A small contrastive image-text model, trained from scratch.
Training: normuon at rate 0.025, 17600 steps.
Data: trained on regions of photos with short descriptions (Visual Genome), 101725 training examples, 44.3 epochs.
Rows from block 8 of the image encoder, named by matrix and row number. Rows with one number belong to one channel. Each number is 128 + 24 x the weight over its row's rms, rounded and kept within 0 to 255. All counts start at 0. After the name is the row's rms in percent of the matrix's.
# convs0: first 3x3 conv (encoder.blocks.8.convs.0.weight, 80x80x3x3), inputs 72-79, a 3x3 kernel for each
# convs1: second 3x3 conv (encoder.blocks.8.convs.1.weight, 80x80x3x3, transposed), outputs 72-79, a 3x3 kernel for each
convs0.7 101 [121  99 144 121 122 153 121 131 135 130  97 127 142  80 119 133 115 146 139 128 115 110 121 109 138 138 134 155 120 125 190  82  80 116 109 130 119 103 148 116 104 168 146 108 111 145 121 116 146  94  90 175  96  68 104 130 161 126 118 148 144 123 130 143 127 129 121 102 115 139 129 140]
convs1.7 107 [123 138 156 158 138 180 146 154 148 123 131 108 104  83  87 122 136 119 108 125 154 157 177 166 152 169 157 155 128  90 130 138 134 131 167 117  94  83  93 120 112  87 128 123 108 136 148 117 162 150 119 146 141 112 108 110 103 133 153 119 134 135 107 102 129 115 128 114 116 159 151 167]
convs0.8 099 [133 151 169 103 103 119 161 149 119 122 129 118 164 172 147 122 145 150 135 137 117 169 147 133 137  81 121  98  98 139 103  94 111 180 191 130  91 140 114 149 106 137  90  75  89 143 145 135  89 103 121  99  91 101 138 137 144 136 121 139 143 131 138 149 195 127 113 201 145 102  89 122]
convs1.8 109 [140 154 153 146 158 173 138 165 183 107 123 128 121 131 132 145 151 120 146 118 107 137 152 157 159 161 165 134 101  81 124 118  99 115 140 125 134 155 157 135 131 152 134 122 154 143  99 124 148 117 138 162 137 124 113 127 130 106 115 147 115 132 156 157 134 122 139 114 133 121 102 128]
convs0.9 101 [136 140 110 115 131 146 122 125 133 158 151 113 135 111 103  88 100 110 126 124 118  96  91  85 158 147 154 143 160 146  83  96 152 158  91 133 155 155  85 141 134 109 114  97 123 121 149 141 120 140 137 121 118  89 132 149 159 140 141 155 151 160 154 132 141 139 160 166 166 113  88 158]
convs1.9 080 [155 159 136 150 150 127 147 135 115 142 175 190 156 158 193 147 173 171 117 118 125 104 112 134 133 121 130 141 109 134 113 116 111 113 110 131 162 150 141 155 150 133 127 150 127 124 122 117 125 127 135 114 108 112 172 176 179 154 146 134 149 141 142 140 163 175 104 107 151 151 151 149]
convs0.10 099 [104 157 137 112 147 145 130 114  73 141 136 127 154 114  89 163 111  72 130 145 113 126 118  92 103 138 126 126  97 117 134 120 124 141 133  86  90 150 128 194 123  92 141 126  77 115 105 130 157 111  94 161 166 101  99 136 164  86 123 163 128 138 156 184 152 128 133 140 162  91 124 202]
convs1.10 097 [106  91 127  66  58  74  67  60  63  93 104 107 102  98 113 150 128 125  79 101  64 116 140 103 120 118 110 150 159 120 150 142 153 160 157 144 134 146 173 107 116 116 100 141 142 121 114 131  72  72 116  86  76  98  97 141 156 101 134 144 112 102 139 113 113  92 114  98 123 114  92 101]
convs0.11 096 [151 145 144 149 151 129 166 173 150 124 132 126 117 140 144  98 103 123 121 104  99 124 106 105  95  82  95 170 148 151 157 116 114 114 120 113 115 154 182 108 168 177 117 132 130  97 101  80 121 115 108  49  60  95 129 122 137 132 117 142 135 113 135 128 125 101 124 153 112 114 128 102]
convs1.11 081 [108 118 112 105 106  95 108 109 100 139 140 163 130 126 153 157 129 158 162 153 155 153 162 148 152 164 141 152 136 152 127 114 132 137 112 123 151 149 127 151 153 145 137 139 143 158 161 155 171 182 172 159 171 171 137 119 131 140 134 137 108 116 110 167 168 171 122 129 144 129 128 151]
convs0.12 101 [164 160 138 132 153 140 102 111 124 129 129  88 100 101  82  78  89  97 137 158 142 160 146 132 142 144 142 169 148 153 151 131  98  98  72  75 106  99 113 115 115  77 107  93 119 169 138 145 189 113 113 173 122 125 124 151 149 132 154 158 117 117 125 139 136 175 152 153 155 171 163 159]
convs1.12 094 [132 157 153 147 152 153 164 154 131 140 121 145 144 139 165 155 153 173 127 135 144 122 136 147 130 138 167 126 133 115 142 138 104 175 164 146 138 136 132 100 106 113 100 102 103  80 102 125  77  83 116  77  83 100 143 115 137 146 124 147 134 128 143 129 125 105 128 138 110 107 120 123]
convs0.13 097 [174 165 162 193 176 193 122 124 138 119 115 106 136 155 136  66  94 123 101 122 122  93 140 121 113 143 181 167 135  99 136 105 121  89  66  78 149 134 139 143 133 152 166 143 115 121 152 151 149 173 179  95 120 105 140 152 171 153 147 170 125 131 146 114 118 122 142 128 151 136 113 141]
convs1.13 086 [125 123 132 117 111 105 152 143 137 174 184 180 164 162 147 177 167 166 146 135 142 145 141 154 130 129 153 110 122 153 121 130 122 149 167 172 107 109 106 104 122 143 114 131 118 145 146 132 141 130 107 162 150 136 121 112 113 126 130 126 123 124 108 133 117 123 113  88 107 120 103  98]
convs0.14 098 [126 130 128 138 144 140 127 127 128 141 129 140 116 136 150 123 137 147 102 138 136 102 130 134  86 112  96 144 131 160 153 133 186 142 141 186 173 178 133 163 165 138 111 131 109 127 141 132 110 117  99 136 152 136 138 133 118 125 113 106 125 113 112 110  86 101 111  98 110 111 107  94]
convs1.14 091 [120 118 126 105 103 123 125 112 129 113 112 124 127 114 136 147 132 148 108 125 144 116 131 152 126 140 148 103 109  97 119 143 128 137 155 136 136 135 131 149 144 154 166 168 176 151 127 116 144 128 121 124 115 110 100 105 119 132 134 139 160 155 155 153 130 131 139 122 138 137 141 152]
convs0.15 098 [ 81  88 129 123  92 121 165 120 117  97 116 118  94  96  86  89  76  83 130  99 105 125 109 121 104 105 122 128 145 153 109 116 127 127 117 156  89 103  75 104 113  99 137 183 130 112  99 125 152 141 141 177 165 188 115 128 121 121 146 152 143 164 169  81 106 136 123 112 147 137 105 130]
convs1.15 088 [168 180 173 155 170 186 157 159 169 174 164 155 141 131 124 113 132 121 139 148 155 110 126 126 113 120 118 149 161 135 118 121 112  99  86 105 109  91 120 111 119 153 115 127 153 137 138 111 106 102 104 115 116 127 118 109 135 110 101 123  94  92 122 156 149 141 116 112 112 148 159 153]
convs0.16 099 [124  86 112 123 112 136 120 123 148 172 131 136 161  98 115 154  97 123 119 134 124 148 144 131 123 105 142 125 122 139 112 133 136 125 155 105 131 103 135 150 106 144  90  80 129 154 127 157 188  96  97 178  84 106 120 121 128 108 127 129 129 129 133 116 120 132 117 128 147 143 136 164]
convs1.16 089 [ 72  84 119  75  93 109 117 133 136 122 102  92 106  79  72 125  98 108 127 128 135 127 140 153 136 130 126 129 121 134  92 123 127 128 136 126 109 114 104 145 144 121 141 181 119 107  76  82 113  97  85 103 106 107 132 155 127 114 139 121 119 154 123 156 114 136 113 111  96 129 104  96]
convs0.17 097 [153 134 147 139 137 142 152 129 130 122 103  95  86 106 143  86 123 173 102 105 141 103 127 147 100 134 148 200  91 113 184 102 120 111  94 129 110 107 113 104  95 159 127 105 188 150 106 129 127  98 118 140  87 136 113 104 101 133 109 101 116 108 124 124 111 174  92 105 146 124 106 172]
convs1.17 100 [131 134 146 103 123 145 113 120 160 133 130 124  75 111  84 119 112  82 100  90 123 114 112 136 141 114 111 123 135 141 111 130 114 102 121  95 113 132 141 117 172 143 107 142  99  95 138 191  74 111 163  75 116 146 123 150 160 142 138 150 136 142 119 120 111 120 138 140 130 134 126 113]
convs0.18 101 [119  97 142 139 146 162 108  95 129 154 122 120 189 166 131 175 172 140 137 127 131 109  98 111 135 161 144 144 184 156  94 102  97 100 103  83 142 187 103 101 104 113 201 218 129 151 174 156 124 130  96 111 134  97 111 108 129 124 127 120  88  91 101 103  79  58 144 149 144 102  96 123]
convs1.18 098 [144 137 131 118  88  96 136 125 108 105 115 120 119 128 133 133 114 115 102 132 132 108 124 139 122 110 140 104 141 128  82  90  85 130 130 143 102  68 120  98  81 135  87  67 106  94  67  78  80  44  73  92  68  61  93 107 130 105 100 132 153 131 165 109 145 137  79  83 115 109 117 135]
convs0.19 100 [126 128 118 136 119 118 142 119 119 107  90  88  91 143 154 104 163 165 111 110 149 158  98 119 167 130 145 118  90 104  94 103 148 121 152 169 159 112  69 156  95  98 113  74 146 121 125 142 148 105 115 129 120 118 116 138 147 118 138 150 120 142 164 109 144 124 105 166 178  92 135 221]
convs1.19 095 [121 131 106  97  96  99 121 119 115 148 175 135 140 134 151 158 117 164 118 114 129 124 124 133 171 134  84 135 154 167 133 151 122 189 173 133 112 118 115  92 133 115 150 173 130 146 159 149 139 139 166 124 137 182  76 101  96 104 108 103 144 127 137 114 116 103 107 100 125 119  99 135]
convs0.20 104 [171 168 147 157 164 130 128 137 150 135 169 131 120 147 127 125 124 109 142 124 112 118  79  94 209 184 164 126 106 122 136 113 103 148 147 146 136 167 126  77 125  91 127 152 121 104 111  92 159 134 132 162 154 133 129 123 135 148 157 147 132 134 146 141  85 112 162 106 137 137 142 139]
convs1.20 105 [137 153 138  98 113 106 129 133 138 154 165 159 156 137 127 130 130 134 141 113 116 131  99 121 111  96 104 124  93 102 111 112 100  98 113 135 162 143 130 131 148 144 143 131 138 102  94 122 145 120 148 140 127 133 129 124 131  88 106 109  93 117 117 142 117 111 157 147 134 125 131 139]
convs0.21 097 [145 138 120 141 152 132 136 160 146 115 115 126  85  99 105 118 123 115 144 146 142 144 137 153 130 125 118 129 145 103 134 154 137 136 150 131 170 174 156 146 140 122 142 124  85 116 117 129 150 125 132 130  96 113 145 144  94 157 145 109 149 141 112 113  98  67 114  90  79 110  98  91]
convs1.21 081 [136 144 141 140 140 137 159 161 167 149 126 124 122 101 106 168 164 147 154 156 175 134 119 147 108 100 127 152 154 153 125 127 121 149 135  97 105 111  92 110 110  91 140 120 122 134 125 104 114 136 118 152 170 166 148 137 165 163 134 170 169 152 174 148 127 147 100  77  92 110  95 121]
convs0.22 104 [136 150 176 139 147 152 159 150 137  57  94 132 146 165 166 154 161 137 135 131 114 137 107 127 117  88  99  98 109 129 102 113 108 140 117 140 131  99 116 109 126 131  85 134 111 176 171 130  92 137 190 146 106 139 104 103  97 158 152 130 170 152 130 155 155 154 114 132 130  83 130 134]
convs1.22 102 [125 135 143 129 141 118 122 119 124 149 151 161 154 144 140 148 124 146 116 134 122 105  93  94 118 104 114 129 109 109 131 136 127 107 122 143 152 155 162  82  97 105 133 114 119  56  52  69 118 105  86 122  98 105  75  91 100 107 118 106 118 125 114 132 133 138 152 112 146 139 124 142]
convs0.23 102 [126 124 147  97  91 123 122 118 122 135 142 165 115 127 126 151 143 130 104 106 127 188 167 142 171 185 130 108  98 113 118 118 111 112 129 113 126 111 112 122  92 126 104 100 128 115 101 113 170 156 172 150 150 150 143 144 159 146 153 165 128 130 133  94 103 123 118 146 104 136 194 166]
convs1.23 090 [125 121 110 108  82 104 133 112 121 119 117 127 116 119 122 150 137 109 125 117 127 138 137 160 148 122 143 164 148 136 165 116 125 150 145 138 161 150 121 141 121 125 122 129 148 126 135 100 112 125 108 112  99 109 100 100  88 127 124  87 145 136 124 154 104 144 157 110 160 158 151 187]
convs0.24 096 [112 107 108  94  88  82  88  75  72 113 118 121 121 125 127 132 141 133 153 141 154 171 163 179 166 182 194  93 161 101 127 175 104 142 170 133 124 129 129 109 149 151 119 142 133 116  97  99 144 136 143 102 124 151 129 147 120 143 165 136 137 160 138 154 180 172 155 173 170 141 171 124]
convs1.24 085 [170 176 162 178 177 160 179 183 175 138 150 146 165 152 155 161 137 148 102 103 116 120 108 124 144 129 140 134 148 161 157 170 180 158 154 167 174 165 150 150 132 127 127 119 121 127 124 127 135 125 142 144 146 157 150 150 137 139 128 122 138 134 127  95  90  95 106  99 101 107 124 127]
convs0.25 100 [131 121 117 158 157 132 110 119 126  93  60  81  81  67 100 147 134 107 147 162 158 125 132 121 112 119 101 112 124 148 149 104 119 142 115 116  81  83 127 116 141 137 110 153 136 138 130 139 135 133 143 126 135 148 140 137 151 152 130 137 144 131 147 119 149  89 100 140 152 127 143 147]
convs1.25 103 [153 179 169 118 105 108 127 134 136 150 141 121 131 121 110  87 124 114 108 111 108 125  91  81 128  76  57 163 147 148 115 114 114 114 114 116  66  78 103  74  91  92  83  73  95 104 119 132 149 156 165 146 179 159 115 130 126  99 103 121 101  90 121 155 138 136 129 138 140 162 138 137]
convs0.26 100 [133 135 113 154 125 103 104 115 123 131 125 115  89 104  99 104 132 110 136 129 103 174 168 151  94  99 106 165 153 138 117  89 119 155 143 143 133 121 140 137 127  90 139 160 119 166 183 142 128 131  94  87 123 112 120 139 125 131 141 131 173 186 173 111 163 121  93 136 110 154 118 148]
convs1.26 101 [137 144 145 140 162 165 163 215 196 129 123 152 131 118 115 111 108 106 183 183 177 201 190 178 148 170 152 119  92  97 147 126 106 136  97 103 147 150 138 125 106 115 120 118 159  83  89 120 122 129 124 135 135 124 153 116 106 132 115 108 110 106 103 133 115 131 119  94 135 112 101 127]
convs0.27 097 [157 143 126 143 125 126 114 102 112 110 126 136 111 126 164 117 108 137 153 131 127 178 130 125 143 117 136 219 215 166 141 132 119  92 107 107  96 103  85  72  74  95 180 192 182 161 166 136 127 145 161 162 183 220 137 137 131 156 154 140 108 123 127 110 121 107 117 124 157 125 109  95]
convs1.27 106 [101 108 140 127 135 147  90 111 128 151 150 163 145 131 137 115 115 117 132 121 110 133 136 116 119 111 107 128 142 135 114  93  99 148  96 103 121 124 132 120 119 144 104  86 107  87 100 104 143 169 170 148 176 193 153 169 176 166 196 174 163 184 129 124 122 156 113  85 125 144 144 159]
convs0.28 101 [ 82 146 155 134 143  87 135 114  78 139 136 136 104 107 123  91 113 134 120 157 175 151 147 110 147 136  90 140 123 115 107  91 133 100 155 132  92  87  99  97 109 175 151 149 142 122 121 106 137 124  88 102 138 132 129 119 106 115 112 123 122 135 151  97 111 198 160 171 114 148 132 135]
convs1.28 102 [181 183 157 153 165 185 153 185 187 161 157 144 109  84  92  95  66  83 141 136 154 176 134 145 142 131 117 123 177 117 130 126 126 118 114 151  88 109  88 130 165 125 110 134  93 135 136 101 131 131 111 133 144 124 133 103 115 117  94  88 136  99  92 137 160 130 130 149 125 111 132 159]
convs0.29 100 [121  94 132  84  91 154  93 139 167 130 109 113  88 112 138 117 119  84 144 139 114 118 119 103 139 120 146 135  90 149 115 127  96 177 129  96 123 104 132 137 116  97 135 136 108 120 108 125  91 100 145  97 126 165 113 101 126 126 135 131 159 159 121 138 172 118 170 110 111 152  73 101]
convs1.29 108 [121 128 133 127 123 120 148 138 110 132 123 151 141 113 102 140 117  98 168 107 103 130 110  86 105 103  82 172 171 117 170 138 175 160 199 148 172 144 105 102 111 124  86 133 123 162 152 127 183 137 116 161 104  80 151 145 133 160 139 145 131 113 118 147 137 166 118 148 140 124 113 133]
convs0.30 100 [ 89  81  87 138 140 124 132 117 105 146 135 118 112 129  99 139 158 129  70  81 110 101 112 139 188 161 169 127 118 128 115 128 120 118  90 116  82 103 128 131 147 137  93  71 113 149 145 131 126 118 136 165 131 147 143 145 157 115 129 132  83  82 110 109 121 181 106 107 143 109 105 131]
convs1.30 099 [159 165 139 135 134 115 139 154 144 110 110 140 105 107 130 106  85 103 146 140 142 153 139 117 150 127 136 139 134 154 152 149 152 124 117 155 141 141 147 115 123 153 115 137 135 108 130 134  86 113 118  87  97 104 129 144 168 122 118 133 162 138 140  91  81  85  83 112 106  91 111 102]
convs0.31 102 [136 104  88 148 122 105 117 149 130 127 146 126 173 209 213  81 160 152 113 162 159 125 202 143 141 161 120 110 127 114 105 158 106 138 153 144 125 118 100  97 181 133 113 161 103 102 149 101 132 189 103 114 166 132 144 142 129 143 136 123 140 144 136 138 111 154 142  95 147 141  89 151]
convs1.31 100 [117 121 112 146 130 136 139 123 107 147 150 171 100  95 130 110 112 137 129  95 123  91  72 112 111  96 118 156 128 159 138 107 134 146 130 141 149 134 126 115  77 106 107  88 109 109 119 120  84  82  86 116 116 118 106 117 133  95 111 141 139 149 146 142 165 169 138 152 132 112 131 118]
convs0.32 101 [108 118 151 122 134 117 114 118 120 151  95  92 177 107 106 130  83 102 126 135 180  96  95 151 144 128 121 119 116 137 130 134 134 120 133 155 112 121 136 135 111 107 138 158 126 202 166 144 142 144 156 111 120 100 134 122 107 152 127 105 158 136 118 105 138 147  81 126 135 114 126 120]
convs1.32 099 [149 135 128 110 134 154 145 147 131 114 123 161 110 129 153 127 110 120  85  73  87 101  91  80 150  98  81 126 144  90 123 113 108 149 128 113 166 148 132 154 141 125 147 151 125 144 112 122  91  75  92 134  93  95 119  94 118 137 120 143 155 147 124 102 106  80  95  98  99 115  95 136]
convs0.33 098 [155 116 113 142 113 109 138 114 118 180 118  81 135 103  73 153 112 123 154 189  76 129 144 128 111 118 132 108 113 143 133 111 121 140 107 135 197 148  89 166 108  91 175 123  98 104 157 142 113 136 130 132 151 173 109  90 124 151 113 125 159 128 103 110 104 121 135 160 147 141 169 179]
convs1.33 093 [114 122 123  84  77  85 112  98 118 119  84 107 119 107  94  92  89  95 131 114 131 142 128 166 167 172 210 126 156 152 154 156 135 166 153 128 150 138 134 160 157 176 145 117 125 160 142 134 133 107  88 113 114  87 130 142 135 111 122 106 114 116 102 137 154 177 113 125 159 123 112 153]
convs0.34 098 [ 87 104  95 121 126 124 112  95 123 123 153 152 129 112 114 124  68 114 124 107 126 112 115 107  87 105  94  92 148 134 131 113 142 137 111 151 125 135 107 148 161 139 120 159 147 132 138 121 115 157 141 105 143 146 118 115 110 114 114 109 131 115 120 166 147 117 123 101 117 143 111 114]
convs1.34 085 [111  96  96  94  73  85 127 118 102 122 123 152 149 137 144 168 154 151 135 130 157 158 154 184 141 149 169 115 120 152 139 132 153 130 119 144 116 105 120 110 125 120 120 143 163 150 161 150 146 166 137 143 161 145 170 172 181 161 160 161 144 153 140 115 141 151 102  92  95 148 111 104]
convs0.35 102 [119 118 173  98  76 113 142 134 134 132 116  93 126 110 104  90 103 115 123 171 135 142 213 128  73 103  94 124  77 126 167  77 151 171 154 103 146 171 108  82  78  89 136 107 139 107 108 114 116 144 138 178 217 136 137 134 114 163 154 120 132 130 110 161 136 147 181 144 181 138 142 151]
convs1.35 115 [143 154 110 116 123 141 119 110  98 145 142 130 126 112 106 135 138 127 132 124 134 136 114 118 105 119 125 148 127 123  99 117 132 103 124 110 134 106 115 117 127 139 129  88 119 114 101  86 134 132 143 153 142 150 119 115 148 139 144 162 130 145 191 102 150 103 117 120 129 128 130 117]
convs0.36 098 [ 97  69  79 110 115 125 137 178 167 116 102 120 122 140 148 108 113 126 113 109 116 100 116 116 161 143 155 126  79 107 135 126 133 114  92 126 112  45  78 156 170 167 119 144 117 115 126 144 164 147 106 134 122 133 148 136 154 168 146 162 157 159 153 106  92 105 108 169 184 125 147 110]
convs1.36 100 [ 92  78  76  94  74  92  84  73  87 145 142 129 178 152 146 143 129 156 138 141 150 143 153 159 126 111 143 129 158 183 142 123 129 104  67  88  97  86 102 104  87 102 109 116 139 163 149 133 132 113 123 111 117 131 116 114 135 139 136 115 132 123 124 157 148 136 108 105  99 121 122 120]
convs0.37 100 [124 132 138 151 150 151 137 140 149  78 110  90  91 100  94 101 148 132 143 132 122 113 126 140  96  95  97 126 104 112  77  85  79 108 107  98 134 128 124 139 134 112 147 170 133 123 118 140 126 120 165 130 109 112 140 146 136 119 120 127 132 122 125 131 140 140 114 149 150 123 117 152]
convs1.37 089 [138 134 158  95  89 119 108 104 109 179 157 163 140 138 150 132 137 143 105 106 109 117 152 152  98 132 115 136 122 111 120 102 121 142 109 111 149 146 147 160 118 135 155 146 142 104 116 120  80 114 139  90 105 136  99  64 104 117  81  88 134 115 141 142 146 145 102  99 118  80  59  89]
convs0.38 100 [105 103 129 135 103 112 155 132 116 146 145 133 117 118 158 126 105 128 128 112 137 133 118 131 130  97 119  84 146 126 121 117  93 118 151 114 134 108 109 127  95 137 121 110 129  91 111 114 129 149 123 136 125 122 119 113 122 126 137 142 152 130 122 107 148 112 255 151  77 228 151 124]
convs1.38 104 [136 145 112 131 134 114 120 126 100 123 107 122 115  89 104 120 121 138 109 112 131 103 111 119 144 140 122 128 117 146 134 123 145 124 129 110 156  99 112 160 155 142 117 135 140 150 191 112 154 161 114 157 159 104 111  97  75 113 122 114 125 126 110 131  87  99 122  99  93 118 116 148]
convs0.39 099 [167 123 135 154 127 125 143 128  97 105 105 168  46  92 158  55  84 127 114 116 113 122 114 109  84  95  87  88 123 128 133 117 107 134  97 110  98  98 114 108 118 174 137 165 210 108  81  99 128  87  62 103 112  70 141 140 130 149 149 120 161 157 147 120 109  90 111 112 114 114 146 144]
convs1.39 084 [ 91 112 127  85 116 112 124 150 132 140 126 133 129 104 145 140 129 151  88  81 107  95  81 106 112  93 128 113 133 125 108 119 132 109 112 136 113 125 114 126 141 119 104 146 133 143 151 166 120 132 148 136 156 138 116 121 130 124 120 137 124 125 143 137 119 127 146 111 121 156 122 126]
convs0.40 098 [128 125 126 117 114 105 126 129 132 169 142 107 102  77 107 101  98 186 116 108 122 107 122 151  95 103 117 100  86 148 115  73 107 140 139 113 124 100 159  97  95 156 115  97 124 108 122 161 126  96 136 149  88 140 129 122 113 124 123  93 123 129 106 103 129  85 123 171  99 124 163 100]
convs1.40 093 [ 73  92  99  98 104 118 128 142 135 120 108 145 115 116 150 119 123 157 149 129 134 159 139 171 158 121 170 133 121 126 156 130 114 159 145 145 152 135 160 169 174 186 159 175 170  95 121 139  86 116 136 119 126 158 120 120 104 111 103  97 104  97 110 131 150 176 100 102 135 101 100 163]
convs0.41 100 [143  78 128 160  49 117 119  75 134 161  70 119 110  32 113 117  97 133 136 146 136 120 124 113 138 123 121 133 129 125 173 100 155  88 104 122 163  70 143 129  59 135 136 105 102  90 148 128 118  90 110 168  85  98 127 116 140 132 109 138 120 122 151 148 133 106 156 157  87 134 116  61]
convs1.41 114 [120 116 121 123 121 109 150  96 125 129 131 129 119 106 116 125  92  79  93 137 151 112 134 113 135 126 105 133 176 105 139 165 129 146 148 148 135 153 100 111 158 100 103 156  78 152 173 164 123 162 176 135 115 156 106 110 116 128 127 126 129 116 119 110 165 139 119 169 142 125 100 103]
convs0.42 101 [121 151 150 125 166 157 120 146 162 124 124 114  90 138 143  77 114 137 162 136 113 117 135 168 117 146 157 102 110 149 113 135 146  75 109 137 217 118 101 216  96  90 160  83  83 112 107 124 133 119 118 126 144 138 136 147 134 126 128 119 129 128 117 124 122 131 141 145 136 166 132 103]
convs1.42 106 [149 172 152 129 123 130 157 149 129 130 117 153  95  95 116 115 111 125  89 101 127  99  89  88 118 104  90  80  84 104 139  92 104 148 141 149 164 165 134 128 145 142 149 136 112 173 148  97 106 106  77 117 138 101  92 113 108 102 133 116 135 129 127 145 144 129 106 135 142 105 122 151]
convs0.43 097 [105 132 119 114 147 136 121 149 126  91  87 128 113 101 123 145 148 109 122 108 180  81 101 154 108 112 135 196 179 117 159 163 120  96 121 119 132 151 114 166 171 126 138 109 101 114 123 136  71  88 131  94  99 116 132 133 140 144 157 156 139 152 139 107 150 133 101 121 144 106 146 155]
convs1.43 089 [128 136 132 134 138 144 167 161 160 149 106 137 168 132 174 169 153 177 134 109 123 142 132 160 156 128 154 154 157 153 197 193 164 197 176 147 116 117 126 123 132 150 131 124 149 153 137 154 143 127 131 130 137 136 136 113 136 135 112 145 122 105 133 163 142 142 153 130 108 136 110 110]
convs0.44 101 [139 176 119 147 168 120 124 121  95  94 104 113 106 112 134 141 140 135 118 126 119 125 124 118 148 139 131 124 107 145 143 119 154 100  76 122 189 119 163 110  36 152 144 122 217 149  89 176 118  60 159 104  61 158 130 146 103 125 145 102 109 114 108 117 134 135 142 142 171 121 122 152]
convs1.44 101 [132 117 113 143 117 131 183 139 150 115 102  97 101 145  73 136 151 125 136 140 106 122 140 154 119 102 134 143 190 163 120 146 123 132 142 156  79  94  94  98  84 102  98 107  90 132 145 119 118 116 113  94 101 111 173 143 119 157 133 104 155 144 142 144 155 123 122 123 131 146 123 140]
convs0.45 100 [145 146 124 129 121 114 125 131 128 108  99  94  98  71  72 133 114 140 114 113 104 129 122 121 151 140 118 120 124 148  65  47 141 199 179 103 141  94 134 180 194 117  85  95 109 154 127 132 131 136 100  64 126  97  98 104 119  95 105 110 120 124 120 125 162 165 116 102 133 140 148 148]
convs1.45 101 [118 127 114  94 137 148 132 138 154 136 142 126 167 130 122 102 134 108 154 138 135 119 110 146 129 125 116 131  77  64 113 116 102 102  77  95 153 134 153 150 125  79 146 143 168 136 130 130 133 116 150 120 121 154 117 104 124 140 128 129  94 113 145 139 115 101 128 129 159 134 132 125]
convs0.46 103 [148 167 163  80  55  98 108 113 127 159 163 147 118 124 120  89  99 110  85  87  83 135 159 133 165 186 138 114 121 145 104  69 105 173 132 107 110 125 137 107 135 128 130 132 111 118  85 100 137 111 112 148 162 148 126 121 108 120 118  97 103 104  89 118 117 117 157 120 104 169 162 116]
convs1.46 109 [ 74  88 110  86  94 116  85  99 108 144 129 138 134 120 128 133 140 128 136 150 153 138 137 136 108 121 134 123 135 165 115 127 156 113 143 147 114 121 113 106  90  71 130 136 146 193 171 150 166 172 184 157 151 160 159 155 147 129 154 152 130 162 153  96  76 101 121 120 144 122 126 117]
convs0.47 098 [112 103  99 127 121 126 133 142 137 145 162 147 131 151 156  84  82  86 186 139 141 185 174 173 150 148 128  41  38  62 221 195 182 166 165 183 185 198 166 130 127  98 106  91  78 138 142 169 136 121 137 127 113 133 126 133 143 140 153 161 138 142 147 130 111 108 120 122 162 106  99 128]
convs1.47 114 [134 150 145 117 119 116 118 116 118 154 152 151 148 131 116 158 151 141 124 136 103  98 103 113  86  95 102 103 135 168  57  58 103 116 118 102 105  85 104 121 114 129 106  98 111  87 102  85 122 103 109 107  96 103 163 167 147 125 103 113 156 133 127 120 117 110 171 145 134 168 183 174]
convs0.48 098 [105 146 153 108 135 135 124 136 111  99 101 155  77  93 129  82 107 112 133 150 141 112 106 111 124 112 125  99 124 183 161 130 109 173 136  67 100 126 122  63 170 148  61 174 236 191 114  87 184 171  87  93 168 121 111 127 136 135 145 137 133 111 101 126 121 134 137 122 149 162 130 134]
convs1.48 102 [114  85  74  89 117  96 120 148 130 131 137 152 116 100 128  94 108 150 148 130 140 130 142 140  86 100 130 124 122 127 111 117 115 119 131 145 110  80  94 183 148 135 155 149 145 188 137 142 147 126 159 153 140 166 122 128 139 130 144 150 137 116 143 112 103 129 115  88 112 104  68 107]
convs0.49 101 [119 120 150  95 111 125 101 103 120 158 187 138 129 144 107  88  79  94 147 127 147 113 107  97 156 145 126 103 104 136 122  98 102 140 125 141 120  84  98 157 114 150 141 115 165 158 162 184 115  89 144  96 107 161 129 132 126 107 134 141  75 103 122 181 133  99 170 127 128 143 119 106]
convs1.49 096 [100 108 118 124 136 143 139 170 172 157 136 117 147 121 114 114 120 108 120 100 120 124 128 133 100 136 131 118 148 116 149 144 147  99 131 106 145 142 108 122 154 107 143 178 149 124 126 136 114 119 119 127 123 129 131 109 133 152 128 147 160 158 164 127 150 182 116 127 145 103  95  86]
convs0.50 100 [ 83  77  85 128 128 114 157 149 126  92 122  98  91 105 102 107 117 123 151 174 145 185 181 171 103  96 119 108 111 107  88 115 124  97 128 135 104 124 141  61  91 135  99  99 114 133 147 120 127 115  83 124 112 108 113 124 115 122 131 120 143 140 127 111  88 111 132 153 152 111 138 157]
convs1.50 103 [145 130 114 114 108  81 128 127 109 143 136 131 146 139 146 139 143 167 118 116 122 170 125 135 165 161 120 139 142 165  93  83 105 131 101 112 136 136 131  88  90 102 119 105 100 117 128 162 150 161 148 139 152 161 119 121 140 115 103 125 120 129 149 112 133 150 134 120 140 152 143 162]
convs0.51 101 [125 137  85  92 134 132 105 132 127 116  88 157  91  90 141 102 113  90 102  85 126 149 113 159 152 108 151  78 146 103  93 202  67  93 128 127 169  89 177  93  82 144  77  84 151 160 154 126 142 103 161 150  95 174 143 123 126 151 137 146 135 134 145  72 129 140 109 137 125 123 123  98]
convs1.51 099 [156 136 132 162 132 143 174 147 147 101 117  70 105 130 122 129 146 153 131 133 113 122 123 112 125 137 102  93 112 119 135 104 129 150 133 149 108 131 124 123 135 123  96 166 118 132 136 101 119 128 110 116 138  95 168 130 118 162 131 115 144 135 117  93 152 145  93 129 126 109 118 107]
convs0.52 099 [118 123 139 103 104 105 113 127 121 136 179 155  97 124 123 128 117  90 110 149 137 133 191 149 134 141 132 118 104 101 156 162 120  96 122 138  57 196 187  76 202 180  73  57 118 136 140 131 133 101  93 100  52  79 113 138 137 128 154 141 146 160 147 139  80 110 119  90 135 115 154 152]
convs1.52 106 [135 157 138 127 133 134 122 115 122 109 140 131 122 114 147 102  68 119 154 125 146 136  75 119  98  79  97 141  89 131 140  86 139 103  73 128 141 102 128  98  84 101 122  94 114 111 152 127 109 106 105 115 100 121 158 146 122 152 119  98 106 112 136 111 120 158 116 145 192 142 158 160]
convs0.53 100 [131 143 142 134 115 117 162 127 103 114  91 120 138  96 117 143 138 156 125 160 147 101 130 136 127 109 102 104  96 125 128 110 110 177 195 176 140 175 167 167 185 157 147 110 116 152 178 175 120 142 169  83  96 119 125 107 113 129 119 115 137 143 134 128 192 183 109 135 120 123 125 133]
convs1.53 104 [156 153 137 133 133 130 119 134 149 145 163 166 156 155 134 133 108 119 166 145 133 142 157 132 129 125 128 118 103 124 108 128 120 109 111 146 132 129 122 112 101 108  92 129 117  91  85 111 141 133 130 141 141 148  83  95 106  89 104 107 125 134 136 129 110 144 138 111 141 145 136 121]